python train.py --encoder_arch="gmlp" --model="contrastive audio-text model" --dataset="read English sentences (LibriTTS-R)" --train_examples=15625 --noise_aug=0.01 --n_mels=64 --hop_length=160 --input="log_mel" --spec_augment=true --win_length=512 --tokenizer="word" --vocab_size=8027 --loss="softmax" --embed_dim=384 --encoder_norm="rmsnorm" --encoder_mlp_ratio=2.67 --encoder_subsampling=4 --encoder_layers=10 --encoder_width=256 --text_encoder_causal=false --text_encoder_width=128 --text_encoder_layers=12 --text_encoder_norm="layernorm" --text_encoder_norm_position="pre" --text_encoder_activation="relu" --text_encoder_mlp_ratio=2 --text_encoder_head_dim=64 --text_encoder_fused_qkv=false --text_encoder_bias="all" --text_encoder_qk_norm=false --text_encoder_parallel_block=false --text_encoder_inner_norm=false --text_encoder_positions="learned" --residual_init="zero_last" --optimizer="soap" --beta2=0.95 --lr=0.0025 --beta1=0.95 --shampoo_beta=0.95 --eps=1e-08 --precondition_frequency=10 --max_precond_dim=512 --one_sided=false --adamw_lr_other_params=0.00084 --steps=4700 --batch_size=128 --epochs=38.5 --lr_schedule="cosine" --final_lr_fraction=0 --warmup_steps=90 --weight_decay=0.1 --adamw_weight_decay_other_params=0.01
Rows from block 4 of the audio encoder of a small contrastive audio-text model, named by matrix and row number. Rows with one number belong to one neuron. Each number is 500 + 40 x the weight over its row's rms, rounded and kept within 0 to 999. All counts start at 0. Numbers have three digits each. After the name is the row's rms in percent of the matrix's.
After each neuron's rows are labels from the 100 clips, of 14976, where the neuron reaches its largest size: "top examples" is what is common among them. Only what is clearly more common there than usual is listed. The data: read English sentences (LibriTTS-R).
# u: gMLP up (value half) (encoder.blocks.4.mixer.u.weight, 336x256), inputs 0-127
# v: gMLP up (gate half) (encoder.blocks.4.mixer.v.weight, 336x256), inputs 0-127
# out: gMLP down (encoder.blocks.4.mixer.out.weight, 256x336, transposed), outputs 0-127

u.46 116:455480409489522520528552545544501515479498496464529477569519533476517518489558519573514461516562441436501421501489513515477461468480494550490497450491557474494584501534538469484472488547514459484516514476481558505441516539419437537466446545506501505459510483512460503491546456492465486534557586456501492480482488485548438518528538524505487508486494502460533483459533560492435477553493
v.46 102:510494504498503473450490549593438472546544399469462571478455495511518514471523516509533523514461481523537508482478489518515464483480551481417460478589479572509516494540490515490431459544518445493517495495499489464498451528482469429414574527510497477497489575502491406555472532528554459485574522539529477564432585527534566539514496544473471508474551515507499562509469460608496550505467
out.46 106:472529519492480494538534537479596489450507535461481501568510482469507510502414479421459530517414503546506499504614614506547527486545486553558504503445501513507434479449432542453544502545532475548513554502536516536514462502564429447531542518469457486517549503480499525468554484551479461495548550444466429540535485500441477521459544472554516470495509469469524590458511552478465484543485
top examples: the word "you"

u.235 109:569484504420508523458471508554539480488530536598558558506497447486440543465409459551479479502461460525517551516497513531522562549486515518446510541475569525503526503451522502522531536471498537491497422488493466528502590543495541544499388471552468560480526502479511515569425493523515435481493458483523497546498498446443433524513532424525516425527550392486525472417478504469455461511432
v.235 103:490508448541545550486482539526422456487471519500545493501475498470496531514435494454559471538423501496511489587436481515510520573499543532432466530570519496526463442520459449506609550482514464459475521501573569462460586462545542461437565583417492456507484523473508513561515514441494450450418534493462445464473486533439454539532489565484512479515568497527463435536513545457573496498498
out.235 106:583520527507491512611500512467458525531460505529486502420545452480526472514530441504439464485511477481442533566517525539520499484515398534530544407485432518474542511559486524504534460561493548490429553523513567559498540460525461488482594514430502433490386483485578484542486472524525495505438469499526590535506525436437457537479482482467469441517509571497484506542498563557509522500465
top examples: the word "he"

u.65 115:519523517493520473520515527469539547477530445532551483473486359417505612394464476553454499513521433538575435475555450553575523517514551477435506491528517486557477430495413544496536467499459529513476500520508522442471510541514546488469537515494452524440492490458493540513516522401460503494546554577495440504511480503479443532538530512471539443600565505596493446513505475487505502438475
v.65 116:416471507448432557510582518450513515534493522449494488480527480537533513455606500500464455512593505478495472524411506601442511486533495493481468444480496447508549470521532505538485449435433486504472383490556452515443480541481474458536512568443559607465537526496498515482496545488498534528581523496471512457495509481487513525476551494489456472521518471498477482530450508527437497469466
out.65 111:564503541480506503474427490507501510408505542552481426529520495476450536505458435466495532489411482433462517445513507460516480490521514501528471534515553508465486534494508500497525440482494502502471480569449486507518485513508467464533471452511512490430563504515451554482476456551402476469455462454489531509458523538553454505430521504498425518525520480525468580508563489424503410557502
top examples: the word "you"

u.299 093:534509452463525451535518476441431499492487547558545505459395451500531476487548469488535527551534518466544435549498483446492457492488477529504535486496502481442479503503488460528505522560438594517487504546529512438519501426465468512543534477538486533515544492468520454488523544496503517508500449503509484519448483552485499502462532505564474485532443514462579467483449477446532558527524
v.299 096:540501516519488531481530457524536489454492447561460522558523464486507476471509525500464489491471475451512537480503531536538478483461468428471430518463512453576438507509438508424478553596481493454477513563613586508473477485455526533501515470534506498506547496489505496482532410602503551517457376478509537490494545460531473446511513462438472501490438537407452556516503469465438550507513
out.299 102:489500506509516534409591506485522515537477433492500494485497484564433490471485477506496541524463460557488611492505490487520493516522565487519454448488461513458535448529515486486515478461506506544466586510550473519510485508480510508464566479447494478446474505427566470510508483479363539444467505463438617533541549512540439523576412486483527463533481488510389542479472584515447441427543
top examples: the word "was"

u.212 094:494509439460539496464558477592470462537515549535530522426504505576451461462533492469545476446468530466419512558512464520484486447493441501428500480468522423453513502405524500550477498547440476581517487541511479474590542527467528500461488496469507561450501471479525466506423523409425562533538514539472527511478542533476473498448435517547509529466526494464521448510478449558484564484444
v.212 085:464448546521531478481510524501528508459465549519450545498538451454551506506522476562464485530540484519508548495581558454482480473487443440495442493502482491465495490517425468581483444492447513473560506459512436413525516491461462453509477495502547451516528561441475460527526554453516475505568550516456533471450507516466537470440464477469536499477555553564477473544485543454516499480408
out.212 100:543502497504490499562447517422501481495462430474555530549444527527501586511514454503453452552551490552457434426560459518475511469471513561565439528450463604501501474447484528498501540543518527479526521469476472504485563490416524444549526563496513489447489515504396600486532488506469446519528489537523619486521515532505496569528544497489542519486466422467589456422514488463574558452513
top examples: the word "she"

u.334 092:518414501560503442476530491440448515589458398461455529562440514547482491477463479452471522518540491469390434549472463489461478484489561485531469482560490537514504475522529508587502513455468448502498492494443493501494519581526482472490469450486511533515468599564474476524513494508496487510549499527482580552497452474512413483471566524506460533453494501487524591486463434530539470496419
v.334 091:480476512476492424526475449506540547465508545485480507474423475455472460473472482474479455477418525549475427466523465451448513543501551476402397539530500485512477434586489443432534422444564517487457427475528528493413560489539498499460428440531510517489506418451508503500557452464476502471492562516516500479548498573449523513463548528511534576386497550511474481540474468511462463459556
out.334 094:532490534484428565511500486461485488536469547587530499471505526568573523557510498558530493543510494450490436414529519505442470487479566498546504524540503590581555494525542473528522562538506552466536534533504500566456479523448470417479510512473494557573566427558491479548524543519480543556508488516486514544507569482463596497542488546465523541478430479443511425544497516468451534435522
top examples: voice: male; the word "you"

u.2 103:507544496488430529376476476565480535458544506503441503478558499547463420438523589416523518520585577467526495496448417522452439536496429499500589490557484501456460486498536468450538522481481526464531518497524521455518521521592459533495497514542501478547514502530521490456521442523544527515566457467552505460510497563491537601463505449508475455526546498511498468456482521497524474527501
v.2 113:465526421539551484450570562431551545432568480544445465462540528432456503486574503479519448554515493524528516583489474454495436510518451463476443507536589525505559473500476501451525479534519448465577437454577494573462481533434499465542456472463525503496409441481529523550572456415566523435474488501563420489501532535416496467527495533527469545555498481505506483509513423530522477474491
out.2 109:509452535497541508530477465534469556489509550403569561493528509548520420470430427555458553522523504480536564481507527485542472492451507511491591501502525557453478501547459503526463572537462520468575489488493492482459491520558492506499476515516490450525452572561479435516463521517457405490433439494472477462494509550425399493444474510473502499486534526449533517494471501498514502520449
top examples: voice: female

u.96 096:516514470542487532466537377552492535509451475518443489480426520463583541546537501554442460496488537540473512502586561577484476469413543574469471509585494501476497517408542462431504496471484492519466493517507452542452426482455516547496441449506473532482557561509516500561473525477589478490519525510599512471504507478525469491455559547585434485502441427462474517465466503536442440517441
v.96 102:608514504482532586540550437539503601500540518515619467471565475443525487485574515531526487478496500527477471498572474568566553551536491502462503474519527466513470527528516536562519540466573529502429499496488515513446559577495498446552439504513454460512530472441515481456468529521562452456478494577482535522459631507522503453506530466541547520522514439503522499547504503440469552515505
out.96 101:507527553579497545486492536503550435429548564439471564472517463513571512473500537565574519498474438520546493515486517489493515474461462517468566478489480464521489462522513513539506524561537580505423499547587506496509553417473525480495485458531521447502506547482501513465460467547519511481435550539519479402495461551507530472486452537495483554492467533451470477468503460486497447516502
top examples: the word "is"

u.25 127:467508506496533508493559455496482438523404456533452477419459500481456537419538519552491498488561478450538408482518481524484437461459522569452499488496479446543505480476480492527559450561528499460473536541510523524528591516420399524451474581501531445509498430519548540449502456476488504530485527507565509553459491425491556488518534491520503547484474525530532467505485508530552517525502
v.25 095:555503475588508520527504536445483521473462501472488513484558541474520517415539517475481516577546500450513422507533497514518427533523554483475568471492520521410564471506492518498477497570476472490520481566439538521509518540438515498448477506507537446458491495538503513465508567491591446508428566555581569571484562458520532529450453501493488502533570534516553457491479492550502507579544
out.25 097:489507471461517522456455528470513576506582470515527533556514563516495453541470491489514536459529551505458595541585520512549545521488522445526486478486514518515462520490509456448496480560498444509533504416481524438456467485526539429589514562510509475466561486450455518562424500536472515533462509489484486532520468544496578465576420517600555460445480473509514489482542560472501524502501
top examples: the word "you"

u.97 136:498437605456478475509500501492457518505596473566520514459496486479563489470540480511451442506423514483440495509438504506554492542489533513479540545557600470508471531480477483529580487463490549504526485492541473420515541428484436452566492556536491545499491499520452466552445526495521498436475479567538502522512569638555522528501536493523532539498510539536516540497475507466499486516428
v.97 096:523485464454532581577441499531491557475537576463481502488465517451486516485461468489499502517496445452484497448434578545512464509500518483488483506523440461407485471540491490509546499476464484531458548550498557481509528432508467478472453486510483487480490574524511540562421490468545598510536508500471542576547495538490428467540604472522555503525535546389520543421478505432593462519530
out.97 109:470492528512531507479510484502494434524510515531463474533532462483517533524502576505529455530499484506501528411480464517523550447524549454460511491429525533527534471558557443545540535535513487447497534479547494549465526446504559529476478490383556559456538475536509463429557478550486448486509476424464448423556505494485559568420401561530546521422505448514507535529588471503432496576554
top examples: the word "is"; the word "his"

u.271 125:550476485545498508549472428457516521517468477558466531497528477517541561472424481565529435452429530468510541516521456411462542482493454491473511538505463496524544495514509567502564530514489472545527546496480526541432457488459506529510438472510455467571559478547490485479486412518549482460557501517499511460479417515470439501526497522505580544487495434492520524482536459566538488520515
v.271 109:482450536496492531444571533480498596549495477521527503548458473501485463496513509537466510492520544472504451495498486513498467529468496511461485436485515481494567484552455558476493532507496523497470529486518461558536536540443596570453505473456553430452529495535426492510433505499583484503486454545486511499460532563507498474505502554467460601523575493466483491484555522536537529474541
out.271 114:587549510492543520461509462529493539469507485472496464467510480511528535493414469585516458485509519457587523491531470461417490475530498507562492502554461542569565530581456457568495562524486474500629461490504529490467504535505527478467516543475455550574494596489478479580462498474487496514506516532465465496485515514441538477526488500484536507506566503482439502510556452576471506501499
top examples: the word "said"

u.274 083:500508423480458548532396477541480495538460549502511501549515436507503569448550488463486566439526488478534473529483457496487517500518458495479570459559469541510476486446535456528505506491496538520491508456545518538501482400479504545554476499556477478552515511482532518482562391473459548419556582476471522540465464435559547475456470544552474471543497470493514508424514535558439473515465
v.274 090:542456521554512524519529497521513478466494453483512506587515583530511505530394483478519504513502487439477458566474570488464484460492460512493444505472506527460480539516457523513454475466516491464532427505489440505396494428453508537365512489542541489481538567439504574455524494455502451403515561477488549444431493513482517516503500641597539485473474520486507578521445513517492560506594
out.274 086:481456636526506429531442539480445460474511449495520480503502541433541523553434512567514477556522567463464528491580454482501533535491546555493453512414469569469468512557526532533483510530488583499540480504530489495553508560531511455439465542460544511524542578437532477517436488466420514520461516452515540516514489527469518527402518475442564393404491549593483503524476572453491460485581
top examples: voice: male

u.146 100:554445512438555560442563529474546486468545469534507557394479626643539530505465499531520484521526479535432486568488491504550533472501505460517475510474512502470508543487496457488548465522581498521437508468398515534500484489427495456549496537507502533484494451538514514506460518491496474477480543557439564499465491506501599478497471510482518469457534516500504513428508489485529534496500
v.146 101:535512459464497488413425486516477519550459537493472457474479439493532410551554447498505463494490483447570457578453402468453533484464559550528514497477503487493552454423483471547527486520483464498574441603540477599556509503426433485465492509391492535497381461527586544565498552513501528465529501505519543433470455440563494440477460485535581535514493472492542472501484494495418487534411
out.146 105:547503482451476479539532471526439501480495485482501479496444449507549525530514523452535372458514479483437530503486477528490529490513507470563454553426489470515488459522482422476504485535495509477488489560494460479421518510529538522538490497549421433494487469510512537447528532563502571547492495505588513476542481451517508482517589482464581528546589561489488498502596510546432410518430
top examples: the word "she"

u.119 089:487452531542487534464539518545520510516530512539530546539471453516485490467455549558519481496597556476401490496444460389510514569507434459486486435443458464468507417556496447454512552464462491538425620458476524500538558535474508501542435491528577465549555492438408476522454445496514535442440500564516430469429438494516460533500466578422477479499517568544513468504480516485435468501515
v.119 109:461435472466460501487500479589481498436556562431415451526508518542503544478527485492574478526522528447492538509469487462473450546520500416554514442514564475465509426537486525488576522505413504522489441474459543508501464501446453533540508489470473536569559536505486462477583500502472501508515462562426535484482447549513444477508462482441563466495523528521538479450453521505521467494471
out.119 096:523550466524499458461511465549529510427486475538511466441552489477512454465519534489484489468481396481468472497488496499541471471461456547422524498498486479559556497521582503478477490446511480409493555434453521494509464577504488512522506438489473430519446474508500422519398487465522458441433520460478523484469516527542504499492545540483568574468497534442481430472528466525527475507500
top examples: voice: female

u.277 101:497544489506401491491451485492450544460498523483461455502536544444519449532541491455461512566547493475495446458493490531439512592474433517466492472489560505504432501484455572495448566455475496517503525465510482446459453531483489370518432517530535505488518567567469481507444445548533554500510508453484522449520457483486490500522548481515519410515405473516461478525503519452395539445510
v.277 106:607572517578531464493530504434574502519463438512515480556464546483423419487536453477442473476494544516526558478569569467483418556505504493541519591521490486533466526521506511539481498540494499571505506547542495435439529533511535506498545500552475481530460443549458554496559458517515448515377519541489498540530487559492447490486463521494509476485433518604477584476433466446567507528592
out.277 108:546532484475529449500486475486548490468471525445485549491512511510505419502495454509504545444470521521490508495539497466486524516532519356527507481445469543520471506455476463514478514487497541554530473531435484467537446527465551453527470475460482428478477462466460482550488485484378530483487445469495487486535523526514556485566534460555511566572493517417495497464447466502515563512424
top examples: the word "the"

u.99 089:440422490463480500510443445560530515435563528513466520510461432494439474492480461519458533492513500524532547475436416513471528584573560515511467513554523520457543554497475462446585505531530533495538482446504540566449498521426541460447518454468452478508477385482568619455470442500541511496493527527466568504434521526497488527424482421573470525549515487421470427546511487544505501448482
v.99 093:507489504503482440541463547511508560474457518502569411508514411465409516443473468515493454521470479455461548530453478488554447500537533494595497504541501549485598498510580488497508516451583525441512517530482491584443520501439509467563488396481471399505474466541468470484564518518489435589505494453489491534432536455435477458540488530439469451489537552433541511466517531493497533466496
out.99 094:467527548502483459497477489448546494503530506484449451531487513519487479548562527450619515554512550486534523491545544502532482544459483473466491518493467492477505526484563527464525523458450454504486473521538549439393528463504496470482510563459505440550459522454548454571495501586493489434431473488528491490481434569511494500457602517480509557541516483461481521540452456493444530487565
top examples: the word "with"

u.267 097:479513544490452629470514497497495622452474513478529462467471485554482525527530544526530384517495481505485554454487467512559502541443508505413535536504549552530536536601511492469516523486460548451512527500495473451550514523556447511499459521501516556468504516486467477504526569445437550449551544458459459444555577468601502560461580475485488468532524404515472533475465545502581514518465
v.267 102:549521534554551420534516485507463580525498413451494488472518526502500523509497457536603492463491429460478522521523456504461496520538542425490613459491489489495490464514623486440491477458480456453544511463477560506473476484540527497546436514489529465471473539491483509549502604487540507509516494568490461506549461441491520474413497410533446531469496489483528452510483435489503458536550
out.267 100:477484510462511517523456436512449523550461581528493528439471483436556528510483507524533483504568538527492551501502545520445524504503526549506529530494521493484475507486421462509491471487482431454542509494545449575538520459469523516577417532512498524562507480498487563506487519571540517475479473485553405575500507598499578444489439533519548465552409495493463486527560576480529569435541
top examples: the word "as"

u.335 129:439497557512499473493546501448459536553502496548493471524482491371496510460516468499452500527521461460447500554478517452503587502502481497520627507491548408527487474381548534472488470444533513526484562428593421573501459409510490528488453516499464452460552481495484512527498519550538549449592420422532477491536496438521536536515563542479527524479481492502404511518554443505473538556552
v.335 106:552538533514490532470493495493554490465601496501514531474510507492579455468488547537431541472508504477416511501508437505544546483532459466470494471469490539476475499485526557471512521490541480539496497439523484457469536511480546537456482468519579515454530449495478467483505483485565501446501487532537469526527487533524482468471481572507535517454499461527434516465506520577545537501522
out.335 115:519432567508562587469513508533505470574497566533486505514519482507489510555502455550523478529557550462506503526511441406518434549547499457498383566542515500556516554444401494497504464495499524461549421481511501483483546575499528477622544473510504538488488530485530511477509503471472547476481542518448447572523546469436503539436454459471476511466498536455482486526578531490441485566469
top examples: the word "said"