config = dict(
    encoder_arch='gmlp',
    model='contrastive audio-text model',
    dataset='read English sentences (LibriTTS-R)',
    train_examples=15625,
    noise_aug=0.01,
    n_mels=64,
    hop_length=160,
    input='log_mel',
    spec_augment=True,
    win_length=512,
    tokenizer='word',
    vocab_size=8027,
    loss='softmax',
    embed_dim=384,
    encoder_norm='rmsnorm',
    encoder_mlp_ratio=2.67,
    encoder_subsampling=4,
    encoder_layers=10,
    encoder_width=256,
    text_encoder_causal=False,
    text_encoder_width=128,
    text_encoder_layers=12,
    text_encoder_norm='layernorm',
    text_encoder_norm_position='pre',
    text_encoder_activation='relu',
    text_encoder_mlp_ratio=2,
    text_encoder_head_dim=64,
    text_encoder_fused_qkv=False,
    text_encoder_bias='all',
    text_encoder_qk_norm=False,
    text_encoder_parallel_block=False,
    text_encoder_inner_norm=False,
    text_encoder_positions='learned',
    residual_init='zero_last',
    optimizer='soap',
    beta2=0.95,
    lr=0.0025,
    beta1=0.95,
    shampoo_beta=0.95,
    eps=1e-08,
    precondition_frequency=10,
    max_precond_dim=512,
    one_sided=False,
    adamw_lr_other_params=0.00084,
    steps=4700,
    batch_size=128,
    epochs=38.5,
    lr_schedule='cosine',
    final_lr_fraction=0,
    warmup_steps=90,
    weight_decay=0.1,
    adamw_weight_decay_other_params=0.01,
)
Rows from block 4 of the audio encoder of a small contrastive audio-text model, named by matrix and row number. Rows with one number belong to one neuron. Each number is 128 + 24 x the weight over its row's rms, rounded and kept within 0 to 255. All counts start at 0. Numbers have three digits each.
Before each neuron's rows are labels from the 100 clips, of 14976, where the neuron reaches its largest size: "loudest" is the band of the loudest frequency at the time of the peak. Only what is clearly more common there than usual is listed. The data: read English sentences (LibriTTS-R).
# u: gMLP up (value half) (encoder.blocks.4.mixer.u.weight, 336x256), inputs 0-127
# v: gMLP up (gate half) (encoder.blocks.4.mixer.v.weight, 336x256), inputs 0-127
# out: gMLP down (encoder.blocks.4.mixer.out.weight, 256x336, transposed), outputs 0-127

loudest: 500 to 1000 Hz
u.281:159108139116112130134143148135161131120099150138110126126170128129125145105087113094159096134128120135155146151115118146112103147152124130145127178136099101151113147148186121132165114140135173158108114099101109137105137172129165093124119135108102072115130078137172105129115124123123130123163088137118155156135170128093152136123143150168124157155127100145159122141129108102128170154063
v.281:104168142135175158099090206150165088146145089111143113124119125111117128146144145077138128142098124109159149146162120136124129153126154131122149141146126150137139100137161102140125091125122128132141090149124126115156084151141176161160147092132130161130152146126128147098118161140155132127100096153150141125119146069098128101112091135120124156144097109129115109114129131141165149134122
out.281:124116097172146172165100093123123137096111159132129106099136078117138072116123092138145108108118118147092129122104114136163123125124117107168147134122121094094116133130104101110111169152123125113096107141177096109118140114103134113156150127154135107133119136148108147143097110135137149146128151087131126121097143119105095097118111122126143100129112172133124098167127144134113163166134

loudest: 500 to 1000 Hz
u.120:128110131159149181163142128110143116079106152137140126099168111112082145160146124124111145120109171104150131089120145142093118096114138160143139184137136122123134112107151112096144148134150109141142069112123117082128078120099189175131104115109136138086160104116129117111120143142115143125082136105114072126085120119100134122104139137134181136146115133121127130089120159100146115161115
v.120:126095123168129142077111132135120190117093121093142117079108123101114188141143105078133105161141131151150113109147106139131111109128139118121124105128112128139054109119109113155126097097104094171128083156143131118122149108116123148120161136127139151150089142109128124088105100181110144165145145102072099109133107159137160110081127137136094101121096157144093115113132160152126126106139
out.120:169118112073130083111128097109118184106184115115161168114160148128135114145102141146148114152141111129123097122094094097132149111141131137145104144094109103142115164158106112135127149144118141168089173117146139107161148098145125113120116112174162141136132141155146107114128149091132136133144104142152174143106151156154133129150105077118137135117112138161155119143102157103119148083101

loudest: 500 to 1000 Hz
u.34:099156107191115139130114134070128123138101144143087134107127112104167148115104151125106113128096120126101140124173127194122160125159081153106154147170130134133149106114136142133170149076154115127110102100087136121078119098115143169108124143129113101154159161132107129142139131124145141081106129112141125124138146124121153105102108136124137134129131149162096153130127146156093129127094
v.34:087125160142138146121071166138165147105120148138160127121120146148106112124097157158107153137144114162162116139112104099134118142144122124165162105073131142135130137104128120104133158104161116139116118117080096144117101130146084096149122101120147126151135144120124127127116171161120100094110103117109159152133123112133114102100165100126100128087161129135143174115166158129138137085079
out.34:103100173060115102089131150116136139147152119142129103122084101141130116140146167149129103134137128128136099112114145045118112110138091094163119131113100140112157123182128159129121109156110123130165093146135121174171150119106122117136146106117092147106144110143121103129142147142111118172147101088124166126107117120130090134128121125114140115135142119144091120129127095061185124146134

loudest: 500 to 1000 Hz
u.130:132129106159139104115115111153121138125152122123127112117134086142123167149133138101139091123137116129137117119153125122100106110128101141152133147122134087111125167154146075138145184126149124117159155107110140129124146138140121136133102104108110127108159099117137128090116147166128165136157122149145138107155096083135105117121160122133141105163156119125147126138090119075084127098107
v.130:155083192111139104165162093093117104147119113130156138130150120140134164148154103114099078092141147145147161151084145116115104160119139120085117081121123105151133138171153153120103148159111123113100116127114106101089140141124140082102122144129095145126113137111120113108145124118183111146124126126074118157109145147105080165137128107098106137148106124161091130136139117103143112149193
out.130:118139156073125175164155145101132150148081112135152135169134169106193116126134101157098140122139106118129127098136128135134176175148127115097121137091086113166055128126117161138106110117108103143162157134095113103122149147090117129182141162151134130157078171143111140145103158134126138109157127114118090124110137139140178152093144154092149151098101114130100112116128105140062120127129

loudest: 4000 to 8000 Hz
u.209:116146113105111154104091133123124136105127150131156203135137143120088129184160145122131133084090128111146101135109170125149162153149115162120077135109103133100094133126086127085124171108159147151121149123129109132162133149110134112136124112121145145145139086142089120128135096138095108178131135121099129132146140130073074133145123149097123156176115114145124105137120122165177123117124
v.209:112107170107096120150082135139152145115093146147117096116165102092114156134142116153130145142109127136127106128108088087109095110120089129122160169078138116103147116140145165117121115135121191166142178102157095133118113148181107099159143167145087148127112125158106121183140164118139150098116075164104115121076099100125139128139109138122148137137166087144156125165126122097139132132111
out.209:163096139161099120152161103148148117135125130081089139141159124119156138132091098100120098169142132117134107063139172115106133135137137138145110124096143068100110092130143138139129106147121163126109135102185066160186105134132112068154166119127121153139131100165125088113160098121129085147179138155106148117126153110127103161102124161136121150109120135148145098129117148117163153112124

loudest: 2000 to 4000 Hz
u.205:157146157103136114111186155142108159147120117093127132108140156128155099098119099111109154126098096143080113113133149146117159124092099111154127114164133153120089107161147143165113127102147119100155074087072154128144143111123166115075164115143154095147114140116119122107112125143092141163124116158119112090091133127145170110154093120130097098131104085124117155121111077118103119141090
v.205:115161174157102113143136120158120117080088129116122143134120151115067132115156108153112137140087160095186134129098162109125107164130127091158114175122146092172180107183133126101125142145140123101103164096157150137097192116087062132085113120147092136165131172095128107101115140142137087115208081156151151140114130087132101119126155155146185124114148126108139134147105120125075125101094
out.205:132127136110131105164128165107110127132088138131107162093086127125127151143098126133099123117120083120108088130150141114148162153101159142087085143079136113110130088132123102128108124118135165157115140147124133161142086136121133131106106102148081156174187166110156138159124139098112160119137155132107107122099050143123077133140099190120107152112140121128124109121165146145173146163114

loudest: 4000 to 8000 Hz
u.113:114080145108131122148159149097138113131133136161120123163169139119109084123119133113149122100148125157111124155138149150102105073118155127122125135120126139129143146155154110099122113153104152116105131116149119125122103125122104138177166120148105120151107127152106137116110146131131110142105117128093152093119175095114096110111114133089115133173127147137135155083117174131134239080108
v.113:108102150148144116164122130145168125193175160131111154149128149148143131145125103150113123138079113106132148131118169151098138120136161131174116140160119155168109161157132105131074150146113110135163116127129120168110187138137129107114168146086153160129147124156117135145154146152170170108120171158116125194134167145114188136109101174140129107161154137095132106126118118115101160121158
out.113:132142085111128125134105126112106130117113119131130091136104120104113138095158142106141143127109105124150112149126095136137164143136153161120110137152170122135151150082095109107101086137115208171125175185159157128120104127137162115189103089119100163129120136146090106163128129123129160118144124172125120138110127083142176127105131111142067134176137130114142134112126101203117107118158

loudest: 2000 to 4000 Hz
u.185:141133127136092167114092046118108110107134109116119156093147127156132117151143115118169125149112132155124110106145101134101126148112128107107185102165100143163127133143119134131174131096140122115174147168141096089129134150098144157168096104122140145113112147120130157139081128101132113134144175134117137137088152122138101119155109159126158096131182122129142144110116140093120150118075
v.185:141141161142162121127108132116156085139130138119149108136103113127094103131089111104143116137146148100148132128133121111148126141124132127111110137137081148136093148156179128063169142088094126082145164123156124146143137134130124124084092121112095175089124123095151103146094114158117137134139071154135152137129133074122149116117104115147073146178168106089117098184136106123128182134176
out.185:141143114143142121176118148154166138148096167106123152141113141129149146119121151148063066080152119143138150124115155137129108110115120164160121108127126119131106134134137098082089140132148134142103132129125100154128151162115105152133126157115161134139138113143086109152147131180080099047135098118118145079150121124126137155149142134103122167130126088128135140136138150093107135116127

loudest: 2000 to 4000 Hz
u.5:099108064160139161116159118157125137113108178138109099113126130131070116093157143152139152127134118121125146136140113188125101108145110154160116112124096140106086144088128129104115130137144163174135135116114138104138112128110106115142170151136146142099110088076134118119110132147116058102110166139129165109153145106135092145142108119120159125083112174128162161059096115112086153091115
v.5:124093133133143125126135124106151137118101157100131150124145071143098095175165172157117072114151133160186114138132121130117161072082098136099143118141143152164159100159140126101125128139131116142107121132140148117080128151131135128077135085136150135145131109134138139148099115120108108147120116068098131112099134146093122105147121169120158109104120139133115121111166144163098103152093
out.5:137124135122130125111108134097096089124135114172159176135130134125185137147129115106141075169134097135152135090146144126118112170151119108107114126142117123114138107143097130129137137176141138161148135121151154156123098137146149142112142117146148116138125181137125140096137102087134129159166140159091069110135103141159123094146141140151116137129165121109151126115110069123114159100084

loudest: 4000 to 8000 Hz
u.269:105144122129130166134104093118155113114130119090136153088100140112145131135141123121132143117114081154100119118121140097134106129134111179149091111119148146114137137148168105149111130125149104135084125075160115143139123108116160106134162160116145082144095121113159112131150148122120135066082098123136159142167104141118139118156104145140112130138123098155133117153148087124136116096110
v.269:124129128153115120114111124114136123121090120128108132132130147130116141150083117158101113144139125135134116157129125082145091119142108101140133111093166140126146090131089136114125121148124132100155165091142102107117100145056109124107102102105106125134134108132106141147134182092159153114147088132128131157091093136152126100156159154136099133089173142131103181148090095099117121159129
out.269:130166161135149085103081139065133128161154168099130118132155126130109113170131094102170099116142122112100148109140129115096115142112164130106137143130163109140153103135090109138116137117061147165139162156118123129127156115139110131074100113084103129140135172117114161175108135139105139116105115128133097146123137163158109118135132120159076120141106102106111151092169140151143153119183

loudest: 4000 to 8000 Hz; 2000 to 4000 Hz
u.66:102122188155137167130177105154144145124149118122146145105133113151163158122135100140130156119163105178103114141155105115130103143158160135104118105116125145141114093131148148139138135123141138096131131128144135135104143145115088185120143121116099117122100164061133095138134128150067132145092074127130140114127110113118123117096121155098128118152134153123140151102085142112112124180107
v.66:086145103163147142106111117115135134139099143151099127107107147125159110138086099151137157121142153138143112098116149116123149141145145164156098125115131144116145106124185157133123133142148113172148101120161184125131139102090157191174085128139087142099144102172094154109137096153123124122076106099126146095130124134091104142150140153161160117127161115127137087133126135144109107075110
out.66:110127135155144156116128097131099079134114118130104131125115169172106087124069160083145084112084137125095116157119071141163093120175132130144119063143158127135142143125127087114110120120110111098135100140159094162145103118155145105093124123133118122142116094163162093134147073136121098122118141178101190144078146119145145129115155115107127129080174107151123104125142145165145112117129

loudest: 2000 to 4000 Hz
u.35:105120079126107125118104084170132103114131118090110141138105134120172103115170182160153130135106157167094160130094104121076104116115142122153142158133150140139180106138138149177095138084164118139146124095118151159140158133102106133139090098109136124103125133113141184118129100132146112138125163117117107095116101095105112105122129112115106130135123107054141095140094123135137141150126
v.35:167135170112103183138158138113101122116140126136151102143144137128121154100111109139112166156135161119095077120123109134132108097095140164106124131195156128103113107122140172114161147150060102116155120129135129128150151133159137152113118133187107136141124115116127114165130095161124107129149109100129131129187131155149131141130084119129110115156102101132114175124070143117089139155128
out.35:109143102112174120134139118153103158160130136138149118095082123116117121159166117113131138131132128133205112091189104098084118126068105137104114126123162115171136165164140100103159140143098141099152164179092121138130115151125130096127154151098126128169143112103154108070109136152161132102157087119102138141123125138131133119150108167094095117135115109114125102122117093115092132147119

loudest: 4000 to 8000 Hz; 2000 to 4000 Hz
u.199:114167152150120154092139045118160091104108120133136130157109090119105145122115116145117126166155195110108125096158124152092107144150123095155118099112111147137095125136108141102094102112110158168138125103136111160171097115111158135124113125135125131095099120139103130125124130198105111144123134101164105135086124076110130136137093173103172109072181147176135151102161100119110136134150
v.199:097099102075127115084092124112130173102095134170134125133122068093141126169116155139104084128126131092164124135098146174146121118153128138136127119092160142149076123146135110146114085126191102115115160163125151100192116154136099142127169130141113131128111111172129106152119126142114102108120121120111126155161154166138158097143123153105156099108112108122108123140072073147104134193108
out.199:096158108185112141144090131118132147183116129102146107110111138163112146096117070088117088120136127105159138115135148114144135120134081154133084105132097121115121142149118123110092090167146127126087134128132141132086110144139093102119104095122145121141119117145142123114120130139110104106128100151090147176188132188141118129127119081119146121170103096110083136132111169149165138096129

loudest: 500 to 1000 Hz
u.131:133196102140148118113144128116091125172142107094152073062102125162131115145143159162149116122112130147146136126125108108098107120100102145118104111069138162135116134147156103154123159113149106113166139147144087139151125119114146164115129131116108133146136114129207128123082129107130119141129112108114129110143125097159127124113164110151144134130105108098133164109131130116122194109127
v.131:090121149121145153093117113178123152114147179129124123152154115122140137126150114139158159096137121106150168129081115141157127108140139112136121125096115169105138093155124074086133122143131125168128132121124102117129148125167165097132106185094131086162128131146099156100135130084143124104102135109135143156160137124154096118109140093194158152126173116154100087117094148133144097126093
out.131:091136132106145163126101083148114126100138142112135137129145141076122062155179166101155094108109133094124115085126124114159160092152130095123115152125092138144154145133175124086117120108146142129128111116116109117151122134148126090157142131160137127095114082102109135097119113138115156143118084129112122124129112131107109123131146111153154118126148107138177118104127116085154138133098